Weights of a small contrastive image-text model: encoder activation gelu, encoder moe expert_choice.
Rows from block 5 of the image encoder, named by matrix and row number. Rows with one number belong to one attention dimension. Each number is 128 + 24 x the weight over its row's rms, rounded and kept within 0 to 255. All counts start at 0. Numbers have three digits each. After the name is the row's rms in percent of the matrix's.
# q: attention query (encoder.blocks.5.attn.q.weight, 128x128), inputs 0-63
# k: attention key (encoder.blocks.5.attn.k.weight, 128x128), inputs 0-63
q.13 095:098154093135080089144139147145113176131120142119127111138140130166120094074105116119113117147102156139136096081120104102063122169119160143139178130136111104100151128118115073099089130150149126
k.13 101:154076140121138168147129142124124129158166140157124147127114142152163129088111130146120192066163123110132132140171083134158138143126135129138135140168140118126122111124138108148109127110076183
q.14 096:147102153143144140127134121159108121119119124134147175140141126104166168140099123118077141078128114134124073157116119119089152116081147120135111135148105128151122079127157123121141103123149117
k.14 094:097137158184147094094091114156114092126139044138150087113111169140099114108125187103112135126137155154117125143108112133128145144116110092197106110160119126136130151131082131096123128147174131
q.15 088:098139133196133134134117113128121157135102138159083211089116109174107127137119139135144127087139068138153170179126127120105145116128132150130188121125103160139136105093138123183143131124132111
k.15 092:088130103174142064133141111060116158115111150105115131160129146158127118127118140122115142094131107107140127066153110128114132095119115132097105101125057152103109136115130114135147102132163148
q.16 103:103125151143106181115110113140102150092161175165112140158130142117120088150151126085114177088112158111105161137139129161117153104116113104114166129135148129149177102158131108133118145124130117
k.16 099:121164127142107126153125101157122098185124136143109091113111072091127127136114135170103113114121146203114105142134099127114109152101139145135072112127121133162125088095127135106138117141129171
q.17 095:110112113160123145122124104110122159110133105148094104138128099120109103148122164153146065124118114132154169144145102128098127146162117137083120139200167116125138128119133107102137110146076142
k.17 109:152114114182114152082108144141088139119157129099102138134134138131131081141089158130139159155115104127114150108135152136177122138120100129143125097086114148135107145130115112137138162120126109
q.18 095:176162123095131135130139122138142109112093133181112144148081154111101183090182096141149085149101136156086124091119156129148156116112092104090138157174130151139116114158157167127110116111119127
k.18 097:127118120108142147123129139122120142144184102119119127153121108174134104128134153151144113109133089121092086096158128105122160059119139144109085139138171114085134092120125100080080137181161165
q.19 106:121131141141109102124162095141132111147138103108136150085110118165160116092154126094134113144124135111109084197159096111163131138127126129167099156117113090139148155164080101118171124160122143
k.19 101:131146182086129111156106127087101091085110137135154111096091140114128151131141126135150134147147118142106122149096105149110154154104163142143138163160086188129120131111138117124166103130123158
q.20 086:115110088148163162130120135141136099127133086174165142109086150147145146109111082130149135117138076108120101149140149136130121144149124112086175187137101146118150135116144125126113122108136154
k.20 100:135144144155169117101123126145141124136110059138122128184111147147123114147134136143129109104137095124111158148126092118096148118110153112078085140112127132124140115046146101097100129131082137
q.21 095:136098154141107112156111124145132150094151137164159117185152106060145134138090155097128150110138104130132119114103128133150120124143133121113151108167101113122091147135114146126109097134149144
k.21 098:136102144124091165125097136143138123165082133129107117142142094099129153104143113183092072157137131119163140129159143136125129182105111089131150119119135075181103121121155103152108094138084091
q.22 099:118116130155145129065136082090092143153145084119115148141117154150132132137121157151148132142124128132073134171111150150118144129110130160114195109139168107152139169135132109116152171127072161
k.22 082:154136117151132142125106121141133132094128107140142108080128091135161130135164132128144144112180157128117145114126098084165142168143126146116124123119074141137094118121136178089146097134118120
q.23 105:129142110128071104129152075133202142149123101120149099116136125124116158126162142118100176115105134106145129143106127138110083142129159117104101146145125161143122110134099103147176138135105109
k.23 103:141110115112108104110082117117110106133133120136156145160133111124110131101107146165149156146114156117131089122184147199144159135135131151134158136119163157134142140134115125132169139142155099
q.24 108:148110137112112107101135093143110150086127114128125126119114124097150141147148083149122103127162157155166099116164067097155148143160134149141104141171119130104118116145149082097143121136098178
k.24 099:170101135099096135088109134126143113082112141097165131084124120126169109124128104157113132128105104154103100094088164172122151164132108138167095168145103087125118152128138143175109135127117188
q.25 093:144114134132155143125091124148150153106139118101137145134135145102094103135128141112117122117128144162140092170108121175069188130120127119093170118124116160146166085078146143089108091121125145
k.25 094:106148100121118100145142109110143152167152095076111121075124170096134148129124129119118110124113123162125143110116166067124165198122119125134108127104174133085108098127153152125139084148094118
q.26 107:091163143080120114128127136145118122137095163129107099124110136124126136162173073115107156104153120099133161126132167113128143114161155061087173101135121139091143135094111123154132125141142126
k.26 100:164098112155071136131120144132164141139140132149080123143127092161192104094154048125101133139078120123123123156103130162105113114101127160131094125140110111139123140127146138134105145111112154
q.27 108:136141116130139095126166119147159116124126120165126085107148137098120154104131115173160084133107063147103079152096088124128147125124109148141151068181142128124110141150124109147160117107142147
k.27 092:177140158112105116147135130099123088147131118103143115072100130115146130139163122116158130145147092177087163132084125123165124142119130126131176113132127132101132163112107112117126141117199116
q.28 097:098138113127130133145096146111123122128103084126154148143117143123150139125134155152155096119103142094145112143107199111100138204119090089129123148119109133137105144141113159114143103122118114
k.28 103:127136148107131147141134137100135165109137148094103133127090112115128137127120136117123122158119113104108193116142160052153168128127130142139111120080055111126111123121162097116142113140084105
q.29 085:101184102155103114158128178137116128144158147113120122167153144132130093103120154124128147134116090117170085083114125120097143115115118106127100090122120158152108153110107163099133119148116144
k.29 084:136120135119128115166091144128153160128112141121119082094096110142135122121138113118162116128075134141136151102114140131156117129102117114124099111143154114132129091127112178179120149106142168
q.30 108:118102115088107116104083134150106115140146150116090156135148137096135096122152152087117154092150177133107160123138149099172138148094129138147087150100142161088118136131125128119163129112146148
k.30 109:115153152110132131123122103106113110099132159156139123141116127154147115127115124096121139140092138069141106104142152174145076099165123140150106179149119137141145129131122132193102132125132156
q.31 109:139112143131185159121154145161177099155122069156133115112096122096083131122109122130121114166150137146168107161084144144139129140129160115138135133105104135185112110086120095088154122123119134
k.31 106:145123165119139090157125122138144180111093091115131090095138133081128172134134146113097142120159109165121137158131132109102201136115141146149118138161119114136123135103127173130142117129090102
q.32 106:140139124144111150093162192128101175130134107100097112126131129096128121137115117099136187130127128149159114107103117110103140143153145155112136140114135147138145098130136103110144102160136078
k.32 115:165100096144085141144166145110144107117132128132091123137115059115153136103129158101142123109149133130123108113146131139153139125132131120103125109153131102122120145086098123118123111166134114
q.33 102:149127087121089186124090170125129114131141151123126049111129116119171160117136113117106134135150144133126141089143099184113089130090114125150138160114131093088161152115122112137115123151145129
k.33 103:094103111127112156161094156125089119121156134117179088137106160108120145120119145131155136113171115105137154080087143069130147123129149119118130123106170102154138118129162134160141137109096104
q.34 106:120113115146149140115109134131114171156134153158110147142114133116108115201160118144133165138124112103108147194119121133101106157097118158130119159113088131136119137107137116103098113147148148
k.34 119:128124135157117154145113093148198152139120112122127103120107101119175118139166127123129135100098139095126147139115130141120114111107124083126143164119148094066158148108106105127155129139141160
q.35 105:130080124120138101134142091121094117173182160072117141127111140144108139101134097158119140129103136136085080152136138137142141154119114137125173152090155129130128097116085143132142135151114127
k.35 107:127175118119144154104143149143119116175091100159099132118103140120127154162135119171107132137124137143151143107138110103102082155090107179133145107146164126123140173157160183133134143089127159
q.36 100:149105117125124141099119195085084121127137135132111143117175108134117148099129117141141150129113111123102098113128118147156112134160138089117153149137071107139172097153150133159126089136126124
k.36 107:160146093122088184127149118147113130110137119110164151120155107148125090147090141135106132162111120152146119097170154092108142102131130149152173125094131122138099105087095144120152125146154155
q.37 098:141134145126167135167154113124137072139147131151109159149132126135131126138091165147107124158142101120163141102088143088148179135137117128121179158100141111138086119116139124101108147066163118
k.37 097:083125187096147141139125118187144126169153149142130134147108109129128173114156120134144146137102132131125180113123131122144111076128184145122132151135076129139172115135119115134121099119156130
q.38 116:176147100125113083107169083130099108113113123110143103061134138164106109127133109110153130147081121130155127117157108126134122126151109163155116114167150116156116115124129101110128086107143171
k.38 107:107176122107099109118124124148114098168097129110129133135104150151140152127131126143125159156083161100121168149191124104145157153151111154152142075157145077106102084126165128145164129135142098
q.39 102:166110149127148138157137132126153162127133137116141149133096163123120084163150114134110128094140173122104128127136129115095138092177150118120128117154140183112114093139099108073156108138102095
k.39 106:144132122147159151120144146074139117149084118137125155153153117148087119147153122097137116112160164141118152152136116148096174107137157130134128106108103128129154161114081153122097123124173130
q.40 103:127139131159154122117159112111134146089095144125152139096133126122136111118144105137168115124106151108122160075128115106125164142121107113136071176123103121096142114072169120093144134166099075
k.40 104:131122086151167145085089101107131122114136119135137183148135151132134153129154107135149130088143141056132153113124123138094150122153111149145161122142136112171137096108182150111153126126114113
q.41 107:104119155118113109111159118122090102154090155135106162179149153144168171130100111171122146181148117110135084169106115114159163177135076131082117150144130136119176150126134141129122089147089145
k.41 105:152140095149125162137162101129146100159129165165100119088109094122118144071132144096119118113145148150131126086111080084114092137137153113151117119145065145161108134122094134084140120108135146
q.42 090:144150146175140145153175096144119149134170121121150118092119110127139143143136144144161153096168175136154110134084121161076187100128099109145111118124116114143099132125142098118097140151126081
k.42 097:137148102178155144135106077158137099143120110149064194161095150123123156068163143132132109100110125120140179145129129132113129114148092121138148136106081100121168141117120165114118138142154123
q.43 115:126167123141126156082129095140134082096085123118105136062123157155108166138134148129121163181113109119122152147114161122168083180118118159114094145151096093141095144131152134119111127149106148
k.43 107:109130137153133149122117096150129158155116150140128083133131157104138106152123123158103126142091144104133109097144136123168096149158119081122125150132121140133109135167150075156126089104079143
q.44 102:108114150122137153186113104111115119129081113107124099099087106078097101176123142150128155133150137088125127160099159119120143138142111108119118115118138156124134101165138114151102146168145140
k.44 102:121106135076119109106140130150133096123084083128113127089108147160122136133152086152158136146117103102112164091135119157105178165126095100132144120108138166144163124173136117115089115162102141
q.45 112:096108126136165132141155122109150121134097114150185110161144113130132155130159161154130118098130122147143136145175176132110117128093109132139113130141125160142108174132124188144149128118119151
k.45 119:110156135091143111143147111093145154135105156121095138090153125118116148114106058107154120090166100156117183156113118139162118153165110113138119140120120139125086134175156146122115127117120168
q.46 114:169134106126143145131073135094117110155139140159089155104099142138106163107108111136153128118119136170133080153119074102162140163117141144115112094122119096147090098169156099122130109156159127
k.46 104:143150155132081096133149095164143173163081119120130130114086072159131089106144162143110129124142124112179151099159112117116126119168128104132139113116109157113136105124142189136119102114113136
q.47 097:138181066131097164095167142139160147151129136119185082100093166127135141130153132123118142130136155130178138124136114172112115148117157131143112107092125139130128090112115111122090104129117148
k.47 092:128138082144123142147096118109159110148156175153135101140144184120122118126170083063121097135110160110127158138124137134137115127138114088169135115113133126104097113159100144167152149115154083
q.48 085:197120158140085114099146150140111125115116116126081117120129164107114086131114150111125097141148109153121140142151133106098142115143132139155120130149156199109109173142134130176135100146113155
k.48 080:167172139168122159080145101144093120108158119115117107137101118140115107100151108165142114099092070110079146130167108135081141130142108103140149117150182131133114142140127138163151103114185142
q.49 096:084139082117147129103137129073136157138115109119126128114143124141136153106125155145082113165148100119135146072126106136128102122099139097118087145112125118173137155175144137112127118156154140
k.49 097:157132134154067114144111107134089096109120164111107118132113110141111124133133138121116100136135139119161157141130109145133163139112136173116099109111136164154100122108111109103177137143109091
q.50 115:090067137199186119137123110163157109130126163136109160164123108168069137118127153118139101127124107128140118132120113160143113121129126133182110128120157125110143120092164102120139130096104107
k.50 120:102083076102147120185147119129154151174129151140140128111145107093124130120131140078118130171163155097127135123146124100095129130085147141150145152112129162147145159144138089158143124142110152
q.51 088:144172148173144135085159139128108138148107118135103158139099144094103107162113123139165124112126104143138080099171144143096134121149110133173126106119098193131142111158123113126109136133127100
k.51 099:140120104133137096158177108101075135131131118189113121140120098097127156106118122182156155126100130142145105162150108154117175139092173139141146129117152137081113153091128167165139125129129143
q.52 087:115155138135090151092144140125143158127142120125139146106098150110199133133131139170117109128074120123098152120134118143125105137076105130086122112099146142156174149166141108111113130151110148
k.52 079:136155124113101147115120088120110132120145182133095127109075084101144120152154082137131133119102127135151129159149111167160160117102102138127118137120096112170104195107112120131129123099173145
q.53 086:097129112141170144153128107154127157156125155088134124085128152105113139124102104111178130118136136162088148123171114111118143115136145110099115099124137133120126174146179154118123152096089114
k.53 077:150123115152146122133142118138092155113141144099102137114130144152117127140128118138111100140104131171147152078114127130119091114129127104050134163137116105156152164121141124121123131114157119
q.54 079:089119197104152123159148114117139118116117165127122121134088109088163097140124109154110110142096119170093131098137161102105111128143165158125148143134084128166128107153121125139163109123096156
k.54 087:128180180154091131089151141115136104140142100115146138109132101082133129137114117107123167158123137112119136120124133164114111118170078128123180133108107152183134150151149150126138123151143147
q.55 088:140163145080126135142109146148139134120127172145162130103103110111155087120145111186127099093095079149134118144140146148157088117095118138118155140125076092104121154200117073138146127131146110
k.55 095:114140110097133123111144096129147152156124142149111139178093118096117136136134061147143160099158127142132119159108103114123122116139112097119090151080128143130150130117130126110156122184132122
q.56 078:155153111124169150149128120150121108119096139168138110164144158141120127135175131167101139139121128109127129142086124110138115097101115105158115116097088134123132119142119125132159122115072136
k.56 084:141120100082153093136143162092147144122129126170142133110101145147069116150126128137166141142176159111121149183092161170163139063139141099124140111155122127111120112088144106114171136141066143
q.57 096:104096157116134113114149090148166104150096139133161137149177110142139130123135085164099089136110119072113126123082141119128164184143162153136136129107141117118100122144105142104161117101116127
k.57 098:081113158129075137149114135127159149138159101135108140077173072137170133135122167136112114112105149134132143126098134124122104103120133165144108141098124147157117134162122120127124127109141140
q.58 091:092079166132122146124121130096106091107159117130144112138105126128115136126118155083131096128134110150129136126164159175121111136165145109139145146162156108071122085128144107108127118107144140
k.58 101:131137106146180134161137134110140113155110125106156113130153148137120162154158150098135141140132135145109144122147100108100127124151090083106105110151161158142151132133137156118134095197131128
q.59 093:122144119141099109163121127155133113194140155136140129154126158107138162124102136131126177127132170135146131138129141173106158129119126115132173168122134096132081145108097097107103168120138114
k.59 096:114070104144108151172165121112139129166140150142111145110136176121129140155128114134120165131169132140116127113179122176164141117124145108086113129141086085067155100122138135097117134133098102
q.60 080:113155137154135150110118131106109114104125116159103137154103116144140110150127156143121145110088139107106090081189146152131134112102115098139076131127184137178154120127136099120143162125125170
k.60 082:174160143131177107137154112077156109143153131128163075131142123121083150130100118108157105156130119143153152176150163141115121142143114152118106105123084150124164141123140152126138137149156123
q.61 088:155097135063122163122164094112136087125158109148160085096132092154153118108116109130101116133169122112154107117131132173146102105100143133096108120116108099126150086141113145131169145153099131
k.61 086:131103150127109109120173086112135134164118145131159163097132101096126110118133085156138164140132153097108130139065121118159173113154117127107125133127165184165128129115151141134169108200097118
q.62 109:138092069113134156163124182119176154139131095083117117154151123170105104115095124141129165126172160103146108144131112126156137097147146092117137113129152144142157156094143166132126117122147124
k.62 097:104130112103169129139113143122089104136129150070138097101099125153101109124086126082143104101115190096116120158130122110150127144106129111117158143089095147114115105140125101144120107121116113
q.63 093:136128107129153135138191121140149127097124133122127113125179141150140147082103132138114181133103097104152075125112117122105122154124141124111156128126118106132140128138166132093080143158128119
k.63 091:107059104116107135170123144105134118115109086141144118090128146133162128122140085151130151138113130155119157166147115150130143126102127147135166118144119127128095152116116086084122137137169092
q.64 110:114088111102110091094132127136151168160115126118114125133117094122126093099066122091143142140150152119070112114159112138103118078114156112104136139120127078081130158156145132127136125157178129
k.64 110:148113104113136077121118104097124101131124100118160125085161168167143142115140099108116123146164122105112148168161110140193125118119111140139099084137171110134151110103152124108124129111131148
q.65 100:152120148145105122159086081136117150070114096165097076164062123171125127119127101151137123119141121121134173153109126181142150160157121122153151163140160152121098153145096127143107139111127101
k.65 105:059115158112090158116123140089129156086108114117138139145118157139153098135126098123118152113147134149138148152119126100137183160169136151168205137154131109157117146158095136114120125162128083
q.66 093:088137090103112139151116137166114137157146183152158134095129155179153155170120138130150177121119149131129115119099113084116107123146125133107077117132130111161085118100142158138083172108119089
k.66 098:113105109150160098115157135122113112152168141106151169151120155113104154148142153138158130082088095133096144106107125112152144140117139121098142169126083086152124143106103142148138110092119100
q.67 096:152130092141138077111125132106133195121110145101071113141156134097138155126101118140133134112155093131105152136130123110119179115115136108146175160157160109093141108139080108106153157131145113
k.67 100:119118150121119105117132117132103066158113122082158147127159150118122115148127088119138116167151143105138118132128181076137127185151129076124118149079158137171138090100136120100148149143120184
q.68 096:094138151156084118156125110101076143104167131144148144101189165125137095075131154170138173081101133137136120082137102107112101108111155148125140168131114130163141117090134125160118155121127118
k.68 096:147098144118182121107173135148095128141145114115141137139094114140080122144121140137130102133093109130099096113138126155142110155165110117107080115129110092136116127115104164137120152117110088
q.69 109:170118164154142124136143131097110095127088140105121169144141129138078154141126116132105124173135134152170143119165094168107152088118136134127126109119122102107147109125095105146109148121150150
k.69 113:081157145081169130109143097163132100124151135158155163096118157154149105138131165132159113142155129098128164128096098148127118135173121131137130148147131118086110112175087145189113148177106111
q.70 096:146115119097120137124107089141158135134162102158150151144173123155130068123073179115123114127141125176147096170076082081106139149117139153130092134163141129108114101096147129129140144107130148
k.70 092:102092084150105130112131133160115155122115170121105162166115128162113141125144089100090150142128094117107122166119111123096121118136113097129098124136077162094111150118157113114145079154110167
q.71 100:169153141109110165107161095136108091121126109104115140109149089130140119175111159179088140183143081128134131136165152132131135132108121110111113148193075147141108126161147121141113080099099180
k.71 095:189124104106130153146123123150144139152125108137136059097131134099104126117128123176126143098129157158143113111148088103116110156139111104176119115101123152154134168135103113113108133100118112
q.72 109:088149136113109123156167113157115098137140168155118117122105068127107135178120149125155122102122102129136100108143137144158133126142118161136149120134131151168170106141095138111129135118083136
k.72 122:157103149101137108150123125145152109070152121151149137116148092154104158130171118156133142137168142083168132107123101150125113101137153161139113149074132104144101084142105126115104119121125094
q.73 105:157092161129150092105144162164134112135163159138155073126142135127153095128112123137153133135176129126147126097131128138162146140195123133098128144085150105105145107118138112128122098186145122
k.73 101:139165128099104146118147111124153159120142109110065090115077117131139122180097141123114113134116119093087105092168127125170146184158141076127111092172165145170114134133109139131115142102120123
q.74 098:159076104122187151076134109140127137093117133136102090122092155167105136142110164132156110128117124105125104092155155108180110175157137122118096139106109137157097096127136121111111137131160154
k.74 110:120129137156122105141128164164128143138132121119127123087127127155134119171111099144140101146091102117139149116168102143111168162133114120133129145155139132135120169098117146149101105081121083
q.75 106:080156120112104141116142101112104092168123101106116089143129162128136112130092098141130092122141139095101151109097111141149135119153130109111154116156165102128133149104115131096115086131089135
k.75 114:148115138098117121137116109136092131112087163111075104145136104125129134091080140127105125148103133130115078147126115172114152150149149117182104122169137129145107104129150142115133141156144116
q.76 101:120105106134157145120152094127170096119165078109115125164112108105133113129146149115148148137074092134094122087147162138124104167117106148180112144102092179123137142145167159139138111109126103
k.76 099:153157151136162164133086145120091175109105149093124128098096149130117133131137115122115131123111104105171147144078108143132095126127176165138172135120114116163160157117152141160127091079121136
q.77 101:137092138169172157152124082082121116122109113134172126132114123114100114127128164122145103096114160124107091126124137095094119141141147104152121176167147161109116169117128108160127134133115122
k.77 118:132146153162140135133138130098104140130131156130138086148141127144093142157138097124147098104130110137142112134118168187114141083140129155165133128138100141139119106136099117140164119071136081
q.78 091:100089091168164158164111152163158111148096116096132129085090136152133133126147093119148082147121065112117099178151125097132131176123107153121131106162142126122139095146154153130121116144110120
k.78 095:178152118138161163083117155115133112133111168079154110113132131108095119166137111087128097139111104116134128134127159162155170158173169076137129160096104134149146110129137108089136098105154112
q.79 099:149090126139097164142153120162140137144116146156117105129160110107179151118099103139137106108140140141145120096082093081182144137159139190138140119117137102102136105108131099140114141116106105
k.79 102:096131126117127111098117155091151105099093137095155125103117141136129145128124087105109126132176125049102130166137117139102176158163122156095169152099140147131101136119093106136108118145120158
q.80 100:098116129094126119111086113124064142135128159160122143172130112125121131146116110174125177100143107110110135130161133123151122142174114095159174141132107111104159115104141138113134129183138157
k.80 098:157155123124153122074145091114133128138140162112155141154165123158091106157106138147118121127145085103155118168135137133180111117150126105155124135119144090132109129166113142155135116123133109
q.81 091:122128131139115137119118114132128159106128098135136167139142121129204125116127120127141152134154114115137164113146092138143137114143121082110134116110121091123182164121135081059104137110120157
k.81 088:145106167114133124115069149090114159149118112126136082155116129129137100100110146111097160130123092129083135112144138121120094088126154126131089102097149145097158112148116071154107130112113126
q.82 093:136115124167160100057156118158154102122158124127141142156126121101144138177122153094125133168127139141168157095121119152117074145142111149102149140130122123131123158124113108093188132135166133
k.82 083:093131101094138172133133134095113101159129099075178168153100091108105109119148168135121106129130110089159132121160144138108106151136162165135071120137093124110107109123124135184144117139104121
q.83 093:078143133131103163108088126070090115160156142151115126121148131115124111159118105158106120110122156096088131113116137109162147167149156112135142110141159136132124114101062153106111148151082161
k.83 094:122136150106077121112093061156162107126134144100123186104120166094145134145117056117140111144138069124143117122148141136157140139103119123082134178144122104129114158135122167116142102133154172
q.84 101:079139122135153162122121180147102088114153110137166066094132141148089142109126100183148078114148166169141129159118138118145156143093125121134120141126159138147132168120102109120120097135114123
k.84 106:140120140178091162119144130161158148142141142141145106110102163128133151077122143116119123124132169156106138100105162084135121127122067122084108130140183156173117160156091111136082111113131139
q.85 102:104162126125122138123114122118091156157111121134141157129113127105139142119139174103138150156146120105145086109166110091129091118128138102136118114136114136106121122122143172106157120090121118
k.85 095:111128126113145137129122101082129129155132086159111118168137099116123167131117138107115192109138111092100145161122111081118128135110116149109124136113140167110106111132123126134087120107095176
q.86 095:160106144162119109147151143133159087166116110118118162122157116117135121110141088093118113091106118168137142104125094132114109123118128115112117093110167148135163129133080094091118131177172151
k.86 099:157109133150137126142101135140085127098134116111137159118108112155144110100118106134092096118097134131081147152133118127132071172175112101131133150130139152158160110133099097124141146107074151
q.87 091:142104119130165108116119145149151109119134102144124142135132149118151059159191108168160129125130114154085083122142145114134145139098151143137114111097143115131137117116110085129154130152121111
k.87 093:084126128165181141126110132175110135138097177108092100099112140102139142143146107129098098139128082132127125086181129127112149127125117107126150094106155160166122129113126126103110161131131122
q.88 107:132087134132158126098094125134160074114116111152089135191128102092132151153152107104089141103130120143119108125142108154107114135128098140125153120092099086167102116133142108131145101132127125
k.88 098:159182119104108127172130148132103183158130146129120111148133132143133094144133099144134146166090132132150108116126125156101110124133143193131143123096090113117126124134132106142139142152135078
q.89 099:147143136139105111136110073153142165115142154116119151161127149078150118117099129138130127115134099136129156160168083111110133112091115131112176155085173134151085144146104125127137131124129113
k.89 094:131142088079113080127151152109145145107093144125121126177152112166121099121112141170136162119137098082152126108125101114153131128138160127179112084129109122112137099139120144150105117135105130
q.90 106:075125121156135129091123134107124142105127176114154161158134098113109112118173137138112096156119137163161082107150118114161115153116201179109120129148133149126117140134140177166147130138144092
k.90 097:081098141163134124177167112126131149157113157123140142141092172106127130124147164145160106129120140148116131154136104110138153173108154196107093098138128090128089154143135148192127125139119111
q.91 109:132161130114151130100114158139112119109142138121151125100090095096150155153104139144137113148117085118153124109164065125151146093122151094113117116115150109145124106048121121147106103164095103
k.91 106:108160148171138156129107114128138125120129121141131165128099121093122105129109124119139126155117082066088172161138135158091145144154121114133138146106141144135139090155097111139092108128137135
q.92 098:100163104127120070088115136095172109139111153114147148094113147112100160170144098139131093139108143129113135173134101084139114129110133129072131136125130121138120128157131118141158126129106139
k.92 102:069161130113157141143117144106134134095111150116139132151146147131112138151133164152107087157120132136117113130164122079149126175116167123109169107086134110149112127133108113131165113121138102
q.93 102:145120168129090176162114110106102132098105130149100115157115139174158166176128109108170174110155143149134118117124134112127090147107073158124132092110112150123120118124087139101131131102093135
k.93 096:141157114138064113153119186127152124149147160101144116150145114148117115133127115113168122113081109109114119095091178108146086119193109123092082111138099111109105098122154134119130167155109117
q.94 082:158180123100129136132124144095118111098107142116146104116142138158128128075086129113141102092136128136098137161084107130152175132134128126150155130157116100175149114160131154156100128105159171
k.94 093:138119162101098080133096126150143102130082117141176111076113119098149148069127117122170115141105114163143145153134129178135152119125131125127170141122086121137136108152130164134157130127150177
q.95 099:119110141134148142172100114176170148135145081073154134133120136121110154135117142129148113134094109171123152119114111138089094141106097130139122128111105129162132191103146164121121111042143104
k.95 104:114087143111117134084127163137118157107093130112112093105109128152129133063142102107116147106113136126128118082109107160104167119142128124190120142173091141135106123120122161119112117117173102
q.96 104:145103139175117100111182104173158131160105098142119133118095168104133125151113097115138215101141109144106121131174083111137114144149150130122154158122147148141100147128094138132151135111102138
k.96 105:133123124128078111125130126111118113130160116133102142122134121142156092127144105090105156175096071154093130103169142126134163143122121161138114130107154129097083135138105124103108156122123124
q.97 088:124144175110110129167106178135132129113088184106140078121120147152139153124093097136176095122140153161169108133091145098092167193165104115114184166130145089143127132121123109132145123128163109
k.97 094:143123181134114119134134111152123139088129078110103115142145165157150146106128156160123136193155121137108080139113114111155159114131147118077091094153134100116134115138144123141162140137146165
q.98 099:114086146110119090123100124150110106147126157108163172108144130142143179130098139138110152120125148106113132147078138109145112126089124093123145119147107127147129145147130062083145131157167145
k.98 090:151105119109109146140081112145128135158153085106116155157096108125171096118132106110143159124104114147176131161132072092135101151056130161121112122085130127129162110113072099121172108169115143
q.99 103:117106131151126162138133175122111157085105119158139121137117136157141114153089147114111130104108127099108126150184106117155141174089192153144118132118148161142072131115135169125112118107119148
k.99 108:127153148110143163177144126106164151083138137120103153125097115129113137091112140127145095206132134108129104100129133116125100118154150070106126126136154131123082107127168127165100150177148111
q.100 092:147115140114111126148141164145117141121129130122097146138109142147141144103107138142088095098114078120124117129139138116136147072136155075088125096094132138153163119119108119167141110124142138
k.100 087:105141193094107125118085117109130131086106130098124126105104125160134142106130105126149095123139117083113103127159140188145123129127119140107090072091127106129167097166085150114132144146104114
q.101 108:185136123180152129123168148137116150149142104199108103133124087117114120159116155119140146154162104098141132107163133133140114101129083098106158163061131146082186103102123119102109130136113150
k.101 102:149117098153139126149097134133119129142136122159149174118161116083140083120131106153154126118128116158086144132158082116108092132113139121126105126129130133118159171110143138105123102136111174
q.102 105:151115148145149123123108208149145136154132146150165135173148151126081133118164115142126109185120190134106113094152145143133128138170124121101139106145135162107157112098105072138096121171161123
k.102 101:142154177122171106136093109127151104074142138084103160173126142142118103083134137130137146134142090127081122165123129152123145147098119103126174146125147130078135141126152118155154142129117114
q.103 113:128142136146134130156146082110102078125120117120158127114129147130138169103106117131105091143112144110118141122107109156095121117128144127115146104119129098092145134122140116133102119110181101
k.103 109:118068103122118159134104125076100119115131088098131113173095148165100145125125101165134152098127152112130122156084122138157158076142165130113140143117178134099132116146118137183114127116104132
q.104 083:142132157169158141085143113104105113107111127125105116161113144171120105092116138112153128153124163144136115138146094142168125084129118095126123140127119118126139150141152125160144107154140122
k.104 088:129111146113164135098163141127146148094150107111140130173137082090119125166109102154130046115124113146123138162119152137050086116127119144125177168072111146134142136128150120133081174118117119
q.105 104:143125141159125150114128108109114099135149073153163129146164120144149106117099113129142155091149109143103150113104128136104111142177106122097143128100136149100107136132124096055140145158127161
k.105 089:099095107138088100104106174100124115110132093148122100156167109152112116129104133099108170104113131089151079089131094060148117134099114146108121144140171136117104085102131072121158135129128130
q.106 097:108095136110164125138112141155134169150152115130127137105076131187169136160139153102157124098183154109109135170107142152130123104147161102161108104103105112159124124098121183093133154127107077
k.106 094:142101156132087133115153130141139156110126176135174146127123085104166137128139075121116108157126153148117149115141135091083101138173139156118102107118123147154147143093084136128138128136111127
q.107 114:094106153149105112144122164181135157101118117119107114155093141149138140072129142119135095144079137086132103122099146085136133123139160132168116110135138149106148149156162083136138121073098119
k.107 114:145139163104108123152116139118140168101157138070102135121107147152100147070114169127120120161156129146136096108137117146122153109170125122146152166130133163066118151142158159107139154187139104
q.108 121:152111142133139144110121146159192140119121136107126135197129131111122120132100134145094152069078124128113078126116131108121129099146131165140118153121135105104109111123097087120128147107113138
k.108 116:139181134167169111105160105138135120114113132135117124098133130148171113123131134128125182186122123157140142108197147128125132141125129146087085144156102105172135097096134109162156116154164096
q.109 101:156119122084117116129132142097170142123146138150143156133115145191118156130114150139141106140139121130112139173115167159102142116158149074149140159111128123115073092113146122112113122085128133
k.109 113:128127169158112103133154133135153138126169190127131144145137131133161139135110148113125127144121092157112143160126111116127096161144178132122107115115078134121126139109124126129127146164128102
q.110 098:147127204131138112124046130143127131112124117115088107130109113117149102122127123117159126092091151154126084167130147118136109128085129148159076159171147126132153137133144128121150141143102089
k.110 100:115111112133155146114154110183123149096085103110094124113103154126119093103126146134117153127116139151171131123161100121132118114143089128115105129114095113150136163151105134120156131123164115